A small image classifier, trained from scratch: widths [128, 256, 512].
Rows from block 5 of a small image classifier, named by matrix and row number. Rows with one number belong to one channel. Each number is 128 + 24 x the weight over its row's rms, rounded and kept within 0 to 255. All counts start at 0. Numbers have three digits each.
Before each channel's rows are labels from the 100 images, of 14976, where the channel reaches its highest value: "responds to" is what is common among them. Only what is clearly more common there than usual is listed. The data: photos of plants and fungi (iNaturalist).
# convs1: 3x3 conv (model.blocks.5.convs.1.weight, 64x64x3x3, each kernel summed), inputs 32-63
# convs2: expand pointwise conv (model.blocks.5.convs.2.weight, 256x64x1x1, transposed), outputs 43-85

responds to: class Liliopsida
convs1.14:118116113097102128130097111080112125098124146157154093113098113128107062104130141141152112129092
convs2.14:123101104103176102102161117108139122108106097137107121104085110171125142113142117155095144112073145140107091125109150174143081108

responds to: class Liliopsida
convs1.24:106090105118117137103118118114140141209155129094121118123060118097154132113139142139108135131162
convs2.24:156143111175100136113153103165126125134113116130145113111104120113103126123099149152116115113103120098141102145093170151138083109

responds to: order Asterales; family: Asteraceae
convs1.54:121132135139110149115145134132100140136157140134117162025142121141152106135135104144112133139121
convs2.54:124132156106104130142110099124117126171136148134152081133159151104176118144082108145131156132114110101091125132128118136131098134

responds to: order Asterales; family: Asteraceae
convs1.50:122116117115148111129141152130133116109155147152154139057105141082108166106150136206101104116142
convs2.50:113122147124144150119133131094136116124132116123143080161088151097113085153092121135156140140173121159107113151143127140114153131

responds to: class Liliopsida
convs1.47:187094150116154145162142096086152167132110147154149133110119126118137123147134164115159108093150
convs2.47:154107128168139121122171097157148103143092163088161139167100126122121122117102129084158141140116097122140127110175168121106107144

responds to: order Lamiales
convs1.38:124138099097130152116107109144116099130095117062144127151162140134118106096135131114151109150157
convs2.38:105149114161100139143126094132139123151140143138131123120095120110145158128113117107130107130119147129138087155120127121111149173

responds to: order Asterales; family: Asteraceae
convs1.27:111137124146138139142093138142106151156131126121129135162147136078141118135160107098144131093151
convs2.27:111153142129139154163139057175140121138132120153100132148174131135099144202142158160090138109095136130112138133124104093159128110

responds to: order Asterales; family: Asteraceae
convs1.56:132129123178140163138128120147155106139121139117158132087085139106078154122139112119106126154137
convs2.56:107113122109112152162115095068128118119138150088116155131139095144164137085131141133118179146133153158099131126110108126144138112

responds to: order Lamiales
convs1.31:125092148105107143131120128094086093089162147126141144164093102097176119134137156088136118118134
convs2.31:120137102086137178122143148122120127150152140115185140109121107096161136112148180147096107121128082119153110121141128131124112159

responds to: order Asterales; family: Asteraceae
convs1.39:124097145118106111155136131123110148179182117116106143136164125099126176139174118105112100103127
convs2.39:137155132106145138107151106119120131099148133180125151144165152134108137173137136131142137158122131140134101086150140125121177182

responds to: order Asterales; family: Asteraceae
convs1.6:147100146124103090157117114120088139149118108126141106169111110152142135121090104115122111133162
convs2.6:086108162132089139162146180128113123133120151110145146115143130158123183153182105100106104099156151157131139124136112152129125107