A small image classifier, trained from scratch.
Training: muon at rate 0.0035, 27200 steps, batches of 64, held-out accuracy 50%.
Rows from block 3, named by matrix and row number. Each number is 128 + 32 x the weight over its row's rms, rounded and kept within 0 to 255. All counts start at 0. Numbers have three digits each.
# convs1: 3x3 conv (model.blocks.3.convs.1.weight, 64x64x3x3), inputs 22-43, a 3x3 kernel for each
convs1.0:170126164150164146141124128187134168164094107158136123153255198114114194081119108093111131079108145074064106132188161136112198146111103090138095100127143122146091128104068150151153184216137174134116155131156151135144164088112142125132142147153142159194130102103134110117075028073145110141169159196121054095122167127145119163133069097134150147162129140148087083148110062163112112131085099142153138120094162125137125116110112132130125127078109146153139176194211116092118113092061158120098096105128116080116086094100157196184129113132142144134219146111140145112150113112104113108138162112144143161
convs1.1:139148126125091120163123162113086092106114103141155178118165086108120148123125108120051107114110116145158164134206150086124220099074048137139091106128098152137146096126113114143072092120115139126121144084148131107122143139097168122146146186147138135158100113134118136099117141120127132106113143104183127096114131171099093081156200121123157156098133169136135121153077089115137133164066125127089088092101102137130124224200188121131116175154146103114116132096121140113116120121127123121109122153157162117140134171130123099063149130126142109130126142108159161124108131131164154134148122109120128157
convs1.2:107130119116157124127118165140152134119147091122111120078110091054078015087054059159167124181149117151213129132163151127156137095156127116107062089137103088115153116152136093164117163130105150151153160197166123130131096127123093122139123136103145101131121138156119117184093085090151172152165173164139147146211096152181123160076127154111175159156172127184184138168143169113159127121099122155087159168195188115128106157152129143121132178150167159149171220191198113144144125155140113138127137119119126148173123113124101074101135108127128149164105087104075110093124122145114111146115158155139127131
convs1.3:075088128094120149154119138102074146116166173112153162133162207075128214118122185138094168108118123168116135176194119144143140143115100115091125053088157112093170184136102142089130136180169105066141133109182162115149128164138176153140115178119136155156092123119144082137129097067180062062181129078090141160118128194144176193192168136143099127083119104146143110153143083088061101066087113073124152059101152150142144147134116155145147098114102138111134176201176158112131154106121140084130147108121135104107106073120114102119104116123129106146163156122096152069080105071132122089104123105101141125
convs1.4:115132149164130118133154124152116124135138146173108093125129166154108163118157182136093107131133120166168164114145145085103170078096133141146130242099166201233177147138163078147133097102151102101130148114113126133127120103118109097084125076095192184204177146208148164196113136128095082071109098110134131116124094159162099164150145123174078180137112162104111110113144109089119073124163095174074124113123095128135133181179130156132133123121151128121157133120126107079117092143074152125111137162145174146147148143112109116121105096098125106133178161167125140138087112110182166162233128191117185166
convs1.5:084110125079092140117169149147178125157138073148073124074098121094069111141151128083108137085095168039095110087090127113140167105189181130093028178119094247160185120103107131156129174134087171146110160121134166138136141146139103113167119131090039103155047148158101188174165153134180147118131114099178191133160172138129093123128111105097105112112113122121079080115101085158127127149159108162159095139125102147147159105134123128127117117135174090145164103101120071130157075135148119146159128129096135124115149113115083107122092128168122123165063088110076140127150117126134112090135170049099101063
convs1.6:129117129128132131161127139158149131131158106121118144139136162097144129121177208135167172140194145144093162172149110170112108157168121144147085156190142183136149175170141148170136127174095158083110102127097121073101155148173149114143179176132115147149110165145114143132118152151126133149138128138130044107089075054088046089085096113079088063095121106122141119092144120100091144101088139082091099112082119099114097159150126139136131130132141118111104080088087132154166120135171129127137118114105117180117175163170125133151117137169128137135155142172118095146148107131040074110082071069115060069
convs1.7:179153130185122125160130083143156128171134146101111129179119109154111057133092091203170150168120098135089092129091099130146099110087080201172147159139092147102036167100126156139123112110060163150136151093101180137092109127116145101094152115092142104123160114103183093073157166142140132129123129086117165140121112128097152124160195147133106066161098079185151083149150068091088039142168102123127092118136084093095117110115127128132133088104101123142104106114107167103094137119101157121069137147188170161172141126103132107147112079116116079068142116120099124135105099061159131166140062101089095124
convs1.8:126145124061157138070107049099105148105092124126095106203190197141172202161118142176255220153131255121165142140124152112137122135115104114177188085153141131168072128128118136159135172124168126096106128077134128078105141165149127156158110123174083121139145148101102127139179125152159161119174157149119147152048122186054071099119122100068132091085090058156130126193130146177173188142119178096115095084088084120126122161177138122133122143103146079073110095089143115080092072088045068056088120091110152139119114148207103114124098110157085105122123132108125157149147172145165137171170119116175132133
convs1.9:106160164153141114118145154093135100126153071124149129104052098074125084084115121128158141135172078091130086118125141070119139119148141091131163116171163136170174117181134098132107108154142106147156097118120096113139112102071099086056097080074094088097084092112131122105149142121089121148149200175019111170056098117051091176042118160069097117071145203050158091143172117096136109069098158052121159112163172118113106068178156130128137087100152037087142091077082157111113123143104112109055117093127093171117129139113113133157087178144129143192090138071062125104090144105039117183086148162099153162
convs1.10:078103166097094174132128138096091138118142161110167188062148193061172192094150181108083123121182165133147102071097082092146121121137148134118160124183103098128161023067105073116132128164147079059104099109116095095084109139122136123119119121123065095141085176166137187172157106103196163150132110131181095101195152130090138087134090098149106093141108107068113129144152157145125151202158117234131087148091111136129120126118130127116118139194104154154134134159146094107088105118115079100108113098102101124123142116103105127166105126148087134168084102107154128123160185195116083113139104137146124098
convs1.11:120101098154135124171124089172131113179135135141138162148058118110101073138094087202142145152125112138138126148153146127144171128140128133062074180076071105049109112047122059073068059084104111110077137121095137108111144100104177134150203188154134100116136118133142140129097118139166149150161216156189198189128139106136137156132140121142111149167132180097085090107151099140072079093094076101063084139096083145141136120103114116117134169128108157119190139191181130167159158144192174169189131128143141088120137153146110087105099103073084053078119147193160181177117122155117119094091097151105156138
convs1.12:109107125125163158113106155100099101097090126139093102082071149136148165155152148158172121150130199156172186182133151195159163188169137176154161151159162170182145109074105128121121137114166094127149124130129071105126071141141117160164125155192130146158152167153129118161136097152093140158126144177081108094166137094153182084093093116090087092082089074181123123138122086119112106086097055080109050102091070140143125188182093110116118137086084091123086144133117149173131114113171140154162156128160167177116099120142163140204184168141152133145106164146135141097117092098169155072189173094139164123
convs1.13:133163137153176090156149117140123132139138128161150172049144118073163117095138114070081060082175117195189151084100151092145151059093106109167104095117116184212152100085103147066144159183167124085120135125144145128122114122118173127132169188140125105134156115128134163138120121126122144136110134147107115103137158168150100072136131159181158167134168124107091119121151099111124176132112136143157109123086116106123123076064098137142154162096094176125161178173127106153120150137152152164174167137137122105152153108153123130129053132111136164121122170155139114060094146129158120135142178126091072080
convs1.14:071118110124091155123109131122156194131132192109155150168164132129150123139125111075152113124087078132121112174135166109127162136152155086159152111108142098133125089091127180158202057134105057128141083072133058103146084147130157158158117146117155140142180160153092142056087147132167079144142139155115088115108076089118114179135113151123054226174141180095135116130154139114112123090131153138096069150146107141151133131124123134117121149102107141139064069089105167163109151153118092083093158138092158161091150131138120135136125121146106138100158177123162121119106108112149074072102130087067103085
convs1.15:141120123073122121039014096123096073063085071091063093124146132134085176100113113140116145150120198095071092098094087118113119104159137125133149095140147109133066189169136110100038088149100124110130126150111112084120158151124123138124085128131105131145105117113104154137164137127104090051115138113207182088188138099141087064134096107155143119102133118104086092092097079104085099177168138141119170160119099134121146119133150123123127186180163154105130103111101118112093132126143136103114154114159111117126132129123137122090113146129128153108086099064130167105128184143135157191101096087122057088
convs1.16:106096088128117120123073130139122097181152136124141169091105127099124091149255211136111083204232196081085088092117151098141120117179161101105094158143126079110104089098115118140135138107118130079123101135087095068091113126106152137171100103183132140118146109131141133163130130092115151121163122163091135097122152121100111107075136125109088099131152161174178154119124160129083103107162093129094145190160199127120145167146111139125148081126106093142118103078144179107162132112118100094138162105099200135167168120165120126164133148150081094119165147159108072161097149105060134086125086061128126111
convs1.17:132106100106129063119151064138112182126088165109105123107141118048135110056083102128115172119113114128110117124107113150140134106140148149076108131146089146145142136152124109091165106124103161109148162169140136148150128151098101128149126106092096158141089125157063086151179135097172117103131129114095148142083144119108166091197162131141081148157125115143120135155092148136091105132133114126085107102136073102103127146140168125127131124155171091129176108121147135129176075076134145101154108162179147086229124101138150119182150158134137127162091114077154144118118085062151149099153174084181114081
convs1.18:131109154141123147120089152133123189118068163133123151138172139155184131121122156062095204095022251029141174136142121139180089133138103115116142081078142058089122132137090195108093195098117143132137137115110108130104157160096114128117110099176165185124131151083123137103175132125165151093216105077068075154104105134141091162126140084113112095117134124145124078155105128127133110122169125144164142117113116138120124149120119129134112138130116143105062136078111144133126126161137115130139139092137148072177080165136134134169111091145112109126123154105118146068127144111129151133155122125106093113
convs1.19:108150164088148172124141107120104095140127118106125123177115148158101141161128137150076125186094131132085102125145148115135156088121143089146152088134184092169147172188128173059136183189132138165136113168087113134098111158149054081132061094108119119140099069185113136175143111085115148078120178054133157149141148153145167151190241155115111029071135091107114125113153146084111115095099137075097131126127093155153144155164086129138119129091128119132195101111149114106136128149147105140144132143147158168119105124113120117118151146089125125138108148195063090176092122181099119108146125121161148064
convs1.20:110116111141111120091106104122106094109143089129152130181134167199188181079091028140141119150098157075167151126115141152087116096112074119141148115136134104090063092075107054091091087092129101095121116149108158123142114092081098120180113113147196093093149126102111114075102090097108085097130116130060101090111132138141137163084084110128079140160146134148090163162133170158140191120094116132128166116058138129131126122133090137126118144125094165145124148186171119173133160132166103128156161131116115120101099119115093107110078107068080071104074057107095126136111050055079169147174142232162158199
convs1.21:090105099086124089065095107122121094121107061115114072099154142099172053133118126123141142050154104120104120135102072164090118155123103154139125068142116089137108048069101085098083100109075114121160121172117104110124147153173180143197206188204106111124147126121124098160120110098139082116096167109176183122165161119175151174127168160144149131113183143100159151126175211047148117126134163151146165113188201131136127148175072142142122175137108193140138185116134142130141127133077176103133132081100201166105165166138089096101101166099070114112099161184091133150104172159134111131161162154106126135
convs1.22:114183171148136179071144112154146172161124127127121070164112136132148134096160150224199209078065097093069030163133123107122119144130178101136160083149092109092133155060100164111129143174194107141180117134139109111090116074112157167162137216159081058081175129168194176164151115101116103115170123182192177136104113103112123121098134131144169105125153174093068073117120103091122149159099119138167123110126152107112149105109140133136125109093072102093116166190173096078076123142169119166130115083147091101114126144129112122115121140115130119117120089109147158144103129087113109127108133087138107185
convs1.23:117136199128135175116105143155164196112080162132131112199125108144114127149114128157143147135131113159111117096085117088103106106120095114101152115122133097098132130146166180083202186162174132150135147190151084127158139168166182126190140157166138132112159165145145137162111142114129124114109148112100088103141087154161127121110066089074095059077100105077107086085115090109077109086109151094112158150136176153165141203231125135107126128104126193084185157167145105160124133115104118146101122167138125134115129100150121096135122141110095121095168192142123143124089116081160150198178106183151106155
convs1.24:126128160100154136126133112155132145148131134145107101066075053105098074141097079165160121099092091093076075112111112141083098173124113163175200119154141109145120221186166182143134116090058186142174149091114158086118146189170122148144091088086143138082113146074104073057110087130124098164135121153095079055100158098127111065135082111170169149099039077130151138141153132113164158130148089166192155183109081138126141117114129114134127129088060126137085132109109114140127127152115124135172081134142089143151102098129111120125105144126084149139108089059153131116144119100106089092150157156144174153
convs1.25:141172168125118131116139130135115102131082105183181184140085124154091071104118089090128090124119103183170188163159146127092071093048038108075102159172074175212142125116087099121118123136091119137132135118126163167134129161163105135162087117112150197103168155116131092053168184171146108117143097123133145143105133112139121106164135130130143131071099073113140122084106089127111091190132102135122115100086131131173135106132155121148132170176149167137173100096116132158105137119118123134110183198167140160178157174142155170153140161161129164134155187171116158156101102084169148112109125115113097124
convs1.26:149155187185116142143139152127110130142081099138108127167114182190105127143159154139061110153075084157096120065092098081066094131087134111060115093087052113091116116192109130105142149084130152096149142114111108104108114178154146076225110082104206176124157112120138120147074112119068136148093130100113115184090141147052069141105183192165119211112089124057074081060119082099098106100104167088136140057113084153128157143145148125124125078081113073104122108040109123113109109155127114135112113150162096098142123147143094123123120119122108128121092168162091097182137151092100103106094157075084145121
convs1.27:192199163153147169132144172156154146231174198181161152150108128117117127149134098136149135184117143153150092157136145116133122130127138113097102110179139067116106101115115087130130063091103168131148130135177105130157184153126165146121144188155103114116136122129134126127138121124137165168134177145148096107145103093126062098176105157194141122115116090128149142150188157116132122140122142114134098119123116130124127123125114124144136149146102135107101134103139152197142154138140181199202138175104157156118174162167175166172136179124111099147087118117127180134106099131113068138120095098096146106
convs1.28:170173112115165137111087142135110100099104149089115132179084171176109151100155087154141096136056104081103107150070122151097141089102106143224107118131088050070072134124129145130136098126132126161118099132181097121111091110150104135110110094133174134149157133127147086105107094151106095135109128118113055102097131143117109122084091170075120123148135179104188078137149122146107085082090125071105084131117141117156113102109142122122113120073151084138153171173149114165114141110102078086115140198078157094077090107155155211138155130141106096082096105142082069103098069084136088151085147146167176152
convs1.29:165130129105110100158112123121083086134096123148138117123125118094085096091090095141195121121165193119108068161124161133085136081078099140166210142139163105090106119117117150108074145157106151154172123128151126188149165125172130157143166139195144131151162139147144159145078095132099090114101113099123097134115118092112072092109104135120096123139136182120149111115145127123115131139143094157137150141182144137122119121115118122124112150169144135136123128161122140113134101100096112077098170152164118180173137127098139151121113101083123112101160151115156181141125121116138128158136114149080078131
convs1.30:125151162157120127137084109078128186117130151085117120169118139184093140188086148086156134102121150148104114152125120166096100146128138095097153144116137124139156082154111103207095136158114096121113058165120097058118095102127201119165201132141169122122192117146174140167122127158118185082049253069074102115106118134099077110118117116119156113128134127135115150110131142158125145125123166162130121109145103093138145083133129129119130130081091170129148191140182097125159116096133130095145098217153117168154163114157113132131128134101164110128158147136134113143197157123132117111155064093168123117
convs1.31:154127117164175133143183095125112130069133143062136168137141136177151068144142122179068087233165094142146138091116143138124129121109110138097143131124140106159182127089126149108115190149105119106104126129140142149191130139128147117153159115094141136157100107159112106086218145141115095157112151161156176113189090098140109113108081127042166151088093102108076161119123162157110121163124116098089153056104129147165124142136087126125126190168136137076106137083133132146176143151147105098104148126104187140112127100075144114088139186076137123105068137186130161160106161136155102119171098123146073074
convs1.32:140132173139150129103162119103113090121110138107110120105059091102124118144137114130105117114125103153124110163107104143099138135096179170123171164134139119103122099124181096094148109100158121113106154124141146139116100069094158144140134174132139092122176129083189140132166171111148139111151134116105094123158110122120176138093113143126090104151107103142157135082097094098086073051113126126051108088114135128151149133118146127107124163101072159127104201197167085120132118179152125118128102134167106140225151159198134131125126131121074098114136136160105148142078118108116169145139137116128136102
convs1.33:126097138098107112119102121172162154097111109117051070176141130170148150205147177152156164106146166121068105156144111152074102165092118157140133146132135180146102157122099143079122127132084169171146145121103145101091085088102120130162088176127106096121130128147112143153114087059097089068141201164164114151120171131116070067132135105118133122114139106156155149151092104165102088112099108119141111080111107129097125112122115128121126109115121088130153070135101156147148110107129088090097132164128147147095143084142149154155117120110125106100148136162109104086141106147120091116188148113119107122
convs1.34:091126104114105112120091100178173150128144144191174157117102150147154126098107137123127130137140188106077146117086127155142143160136140137131153155131180181090144109129143066067095183168166082077138152188175126147208121150117114156137108124125112122131186138118139159107148103117118097104128122118165144148138127137152141161081107130069135113119098075067097080088063132118138121109167205110144159103112143089132122255255143120114123153138124177150113154126120130133126114105103143145109105089121121150122121128133103107115146105117115094104146136161123129092137172175183179188154140113199146110
convs1.35:127128142106136148098115107114121111138138141130141096098117172111100154127101122083042079033027042057058083143143136139137169127144163112079089094107119049075101116108127102149131143166173136171170180105126140135108154138142126132138119154142157162080136142130124113153153150150131117165133164154111119063131085094131109070144099129100187116100107103073084038053081089066096082143102084167131107148126091111121133163148129136124136168152112181115127156096085123162141170158159100141134171167179188157158136185209121095140147132124069135136098119116100153146108136168124068133162156129170145140
convs1.36:176154183163100168131086129167137166124139112160131142093140101077181167060113079150114090105068191176098172152176147124152098132145102126109129146093148167101135143149114105151107109137078108091141120135129155109146074138139145218130087126074109149134129188166091168100055107144106166073116149065094111090042175126066101097086122132146243151102097154123134132155125109148127110093117121102163091110103092144134138124145131112122140123155157124221131172200093160174153168119149111153123127162151128145131145162143117129140115078141123097091118096121165120135096112034122146081157193058074106098
convs1.37:082086117114120090118160094061102084108167098139130123047116060099147157131119150070109159166146063166086061080123095088151188084166167104092156141145086134107041127163133102156138129157150115083145150177171143134139110108067071120088131126155108133106081117149133132137118108114102160092076089110132114128178109170132124141109090109094165133071075162105140153048103117068148120105112108102158142099114152116126131113102133143118136115127122118110086157141139104119148098068122180135145102154174170092167177159123135128182123126107136157148095181137072133165075133171157121178118137184145141192
convs1.38:147202125166144090141067124120137119127114116102130096126178147165116127137122149174185141142066112092093127082064135053114150100134161141173155155111171103072082102063109172109166159169177105115135115121133088087134122152160194137102152120080167148124217189144124106065105086132044105133112136118182183191169084105064130081163143146181181138149094130131159117110135141136139183162158147142123098121079098125156154100123142149142148157141149158113109142125081153190135122106124143151117182198209158138184161162147136171134103108155108101121123130092123159129148151145157110129100100103110141122
convs1.39:099136119112147116107096073168173194091081159169132176099095109095083122235190188197153137127088121163147161176127134084064123167135119104096112106087122191226178093133193140085118169206140120117116111114107098093104097127138121097092124145159097084129127117130175215164125161167125129161114114131117125119119109132105089124124113106136134104123122122149187149141141088099110097093109087116125124113128116148144127125113148121145113154114116153120147088109139105135157069116129107082124212141130169155111125148145125091082117118130095151107090088114106138152137117105155132099097123130149124129
convs1.40:161126130125132108099112136140135142140083129111119098152135105127102101090117157133157116105110120130106141119147241087088190072107177119151184139159145142126172128131234063099179066080149127132155151151132157155117158154122124162104141125126190098156130111128104097142108112125100153168137154163142214176113141169115153156114125155099172111094117079118098096114107104144106090093129121093146148088116098128131133102119093125127117146114174118097170102149175201129140162143105142135107121107134101096074167133119169107119129115137127128124152154083118126060115154125099139099074118138177211163
convs1.41:120149161125111175148182184199175173211130155207166193128139208133176195177172177154183145159157191181209224135087067120151108154148149092096125087101095125123073108143114098118109128116119123141161112145164168196139149163159156187146108139091098111123106161108084124091123171137127115149114149144101087144134115136160127135097124133109139139118099117088075084098123099109166135131182206154159153158132131126119136101104135118114123122124123121145150115111117108127111135133110127102143069092085083100075100087109120102140116106114138133111111118088138141161148167138097080084092176074085092071
convs1.42:089068147095121163109146112126158187110096168127099117132195131150169152117185158055093107075100166171212174116143126117113117145143138093140091103141067097126071088111091100118076141086101141098131126117107107110094099106119128146173132103164139165113134133143119114112154155131126156147111104124120109139165125104211155124069095115098144125192189193149147156121124125100141100102099100110157101135102132132113126155137125131111126135087080134136145138131159099133150103090118084068059092156114094137131087096073078120118117127050130112065109095108128188101140115094089089124089132121110087086
convs1.43:080094072090111081119108120071090099118134109189182148170126180134145081172091110139106111116096156166174155133119141129135123149119123101083097156091075243198159065108086061139071140166127126083109191168125217185173075083118087110075097095116156169110140177155121122113096110151108132173110136187105079123122114123152156096062086111098170093171104124114100101114098156119134142124128118136112100082101075140114116174183063126111129090117103088130080123108076131127143117117142102073110108113115086108087103121135143135123169097135161149135120140140106115120090039068139162118105135103091071139
convs1.44:146163076116134113136143130110087098125067076123078095124116121165149081109147072150210127083156137107168142172133125174131130123147082129122167103081118150107083083172171132054224185086134132089115117140098160136079145142151153115137168143141167143090147119104124135126092191139090140206122093153068102228138117126122102099106079228122089173167117067152139090139159094156168094054148169104087161147115163136126115209206176121125124098084140149057168159120146234166075178144105141132173136139075157147158127141161112114121106120087100125112169123088144159090160135085103171205084123201048113135
convs1.45:159109098112125100113145129115112088132148075122089118063160086045141104105167136133141195110156126108151132130121107102122119152166122196181081159156095108038055219155140216109066112132109139120110158189093095157126152108126175125109104200134129121148185142135155209143148084201182107110133136114117124127055197115120118118114074104113113118108183151209117139067103096119096069109136146103102089108077051136107125161196056120122114103170190127189166136112114143150159122155130107163153145085112123117093119125113158149154085159117106077122169163105165140098120133133070136186018101151121083136
convs1.46:141099093139135088139103107093152139122176082122114082099093103086134152118190230173109131126202201137107114101115114142074150201225204092095075122218056156094085169084128116086103132118112163090109159103094156143109166138156185117117186154137145132152147137132148108094181152125171113140163112150107127145122120148143152142116103113149105089186108146155122106122170111105114116129132106146131107179119116167158189106130131102113130155127120148127105158121124134109125086136107099100115104112179062203150038090076098072124093076133056123131191127159157097123152101190142122080160120066154151092
convs1.47:081058084115131102110098115148149144085084132126116125111135098125146102161161141102125114080141118112119142110104058143128080200143138112102102117124106127116125097047075099112089132085081147107113153092113145174127080074160066125128076106131115086113162147119144138172153059134127127114142140126118132148082055137083106110097115175085132159086137198136121091144103108163149131129118150063044109057077125157155130125142131124133136172110162109064140130122164121145090150136124129140100227215115176131127067098092143106132139139114140103123125104120124174073147092079157161204079120163128138183
convs1.48:122107167112107099113126173158165119172081157159150129216255211244068107097099125147135179168117094123093114145173145153127144118137129169160171143118107102116103108070080109076123098160110113097136096109116157177174122105090121161116090111104119126130108151129089111147130142114139138199152092149133170160187116144116087089102098095137137157102133095097101088118143129142190192125142149127132122119057099190167163128105125119136146128145160110131099111085100157150150130147089113108108162123127126101110127180140129144166162118153173142141051131088126157120102149128145114172140139158145106121
convs1.49:112147121101138125077071110119146168142127177124115134136122079193155102171178143118167077155142105131171162142090088215134088160156111103103047120127115097143104162170159124110084116110115132186152140141136132109123089103141099148143134117123179145126133110140131112119158146195080095131058119112121172113100110198071122111091156152122131143129188152170146159104113139151109145138169156072127145134102093141110128151146141133120117135160172134099133153126160144108100157147135158141132113076089157187188180160179145111076156112090184185149131127150093112097102096095088110184087139182069062154
convs1.50:058082066057096037061078089174163130152121142104083150149096122136106110156115139128144120124110088123114122144145151137159194136153151054077084150082100135064126136145107101086037089103026108117104108111093123106110039067058048095050050077040092139106090193102079131105149157121108130109114126094176145103165072135117086132149097111112094095102115111101139085106145081135138118166120116096099093090085067154127122134140120134117120121103128154120185136160137139165146143159142098162125150161132154167134165160186136088091125120084152084127101124108089140115120153127084082060157082162124149090
convs1.51:138117150137129155154111137153188154186108153161170153135148153184191156179144168112153081077106077094084100138138143128120136128112133133180116162186152131146111197202202139142160123189169141160145156164148167146164131120138137153105158133139117098093138148109081067084115089082120080071115113130071145117143126167088153090130136164155146162166159140138134129109141133101093134117121080134118162131163117113119115119097096128130132122103124151113126140187142097089118110105114127133114121110130142113121166199144113099103082159111125129169059058069065148072102060073076130143124134160128121125
convs1.52:148175154130169150128124128139133098151144136151114090099102123130094065162062100161144131146175151154142131121133135133079120114123116159062100110156065158090086137164159148115169186203186085137124146115132185189139147216152154107173144202177110099125077136074090103125161167145179130205178223192111116089124115102088068075184233187142123101095172151134152174122166173118171155053113093120142119066124104131144137155143134129127127136109130174178149178132136081069088092120107099083107204140155183157163158126124170139186118131156194118160122126163098085160084134137117103105080103115070060128
convs1.53:109114122139123089151141168166166099107159070116126125160120137142162210135103138105127070138189101105094081110143102166141084101084129131129130138157121144147113120164141079119109101099105122140091091123070135114097174142149135083140179158168093126167095084159192139167121148167130144104160134130103086135116075090111093131141139106113075162138107161099085118111163112148159111139107147096094143164151163138179089141161092112125118116118151122098166135146159143102094126073120140161156110167107107188104136148133139083109109108088139137113133057105121070106188174144108086156149083135130121121
convs1.54:145114081130116111143109104151120119119115126109136128137167118138125155170136142135132107155127095128141117097088110107097122168150160087138153048081085061085077106233218070159187056085078143136155118138156151103103110131089132136133140159156082061090126103112142143170152193226099089161027052030098083134098105136090095120107086082135124066135119144136152088152136105142117111128122094126102086128159149113127120135156154115130127084170149083130164098173166105046045197066112195162181115128132163143138145162164089130103121148113127156138112060062164136113154157156163204190122134184081097125
convs1.55:117169149104126180175216217093121142115086138130124136166178158177144196137083114129143152147126152197166148113137111140116143126154120127131166062126105107119154079060054096041053073061084123103108138116123152147121089092119120117128089139120130065148173097099172197137162214227136123173075115158175158140157142087104115054136141144121134132124122167109129112127124113138159139168165220161123199097110127137120137146144133122140111109081093145088087141123117099108140145152164168197176104088163123111123121112083129124108121128141144195164108096070127135083104158093141164156132125146104098117
convs1.56:168116103144127104147124105231142191167124119118102086130141081223160120192136097146129087146144092119112090098116063173124101166142138137097080165157127149137130051093063154107129137168120082124130127169162122133135135139106151135062129133084110137121104129135142162104085099120062133124075134187176132109176116098120119158129128098140131103142165134094109135096180181077131170148102111158120111104104117120132141102121139124134127162148113158155129117135119141113136071116127129132138116130097097104116116136124113143118149140114125128136088139153129178169134162141148143123177141162145168164
convs1.57:099135121117103155107131090127127119114145123143112094138097113133144163165166155148131123121119142121115114135105087154117106189184118058078070158141103139189133103116067156144150158124162161182153128115149133173138107126126097119157119071105120087138122128126134132139111156116062155143106112134097161155073119153110108124146237220151097135050022042161115106149134092136126139145188190120111157102091131145125101124111106128124129127140064155116119136115197131142106145146122151145136128155148124146156143177149151116116118129155129146113143120127125127080122083095087111087140093170162157142
convs1.58:187130163146115174137146158207203118177089120152108059091147135104219176108133128051051137094109142167145162074095112097136139111129130144123160132129125094114116132144102125170101108121117170181169166154135112101109074128143111168146142152192088122107163168111095134155133171181120106144137165152151136148130096126124097119099079091100126135092148156132177130171175145140135111124198154096065127113100123115135128152169093134137136145113122127091140147141134108087143122125104122130142143147117164166104147163152136120146147122170169177181149154108142107093119125116100147136104143144088099121
convs1.59:084134142096098149118142181126135128122123128160123110126072132120152156132089145088129145110122132159098102149113107139139121095073110119116138162146079082079078098172173136102133181107107100145161084155150113140148093099143075063135112130169128101128091117154117127175183172124166103119145160065176114099155172184141155080123178131165091146136122076114127118084079111055075104086116070178105073109133077157162118131125113124130115204170119183146127208210121136146196072085181121200211198150089112113150115137134132121114089124111134108104088081128074104140145136207170126054236134051162092049
convs1.60:127130164091114166074108167125115154109122120111077115165169101111056127146115156115158070101154142104141125092127121155118152097097115120063136096069153142103170126078155092039164142132138126070163154096162103104148151131144109122148134131190142121176130107153149123125115050104136124150144149088047136138107152053124222131083059211169125117142198153137091131068118126079071131157125095173144102135162140127108126212160191123134123132187177073094059139182115143154170101096160100103140150134115100111162137086148108103111110125109107095141164093153158138138133087118140211096070087106134167150
convs1.61:125117104087121125113138097155084096147126130122142103100126151136097136190085081182079125172067077192157071141183137153110117140091128104079106112064118134102097074209229012110254017086181135138104177105151157154149088142183079123205126139149124156190120127173115093173059136094084140171046116184104103125136101053171148064116182134117112163175120097136133143129104143104117124145123139122083112135090141120122124125119154118132130068146151071127173054109132145134144142181142127125129126109141099105108147118113133126099141123132122141135120151114108133155068094110116142114157122143108183155
convs1.62:107078102126085139117139152114092103140111139127120132059103097136143073143112079177156179141121125132156130171181113142120132094102094050041109195130147138155162119119139114138118162151110070135097150151166123151141142114103098126092142122087080090121084110110065086079140144054123132110114131089182164127196143129157126092100133112153166104128108076095094110144151145082097105079113123156124089147116062108110115149138114130118143099124064111134098056112123128118124116106103139144122115119141093133156156152162126095106171136103184173151090084090092165068047054024068071136108089093147098089
convs1.63:124106096130125143127122147125133115112113146121134121115158161089115108123087097118123116116104087113123151192210201111154138095073061163125101139124140129183167172138100162128071157100085120085092132142145129117138098133106109100095131117106161205179104108133083083117099068047166101115181186147137095092178079105161226215163083106216124169195255222169165138104134143075106083111063090182077104139255184132135129129120118127123134165142152183141093155118098165194191151140124159082145120114114113119134185131166145154139151158157095136130186166192137180172098089103110055075184092134211246180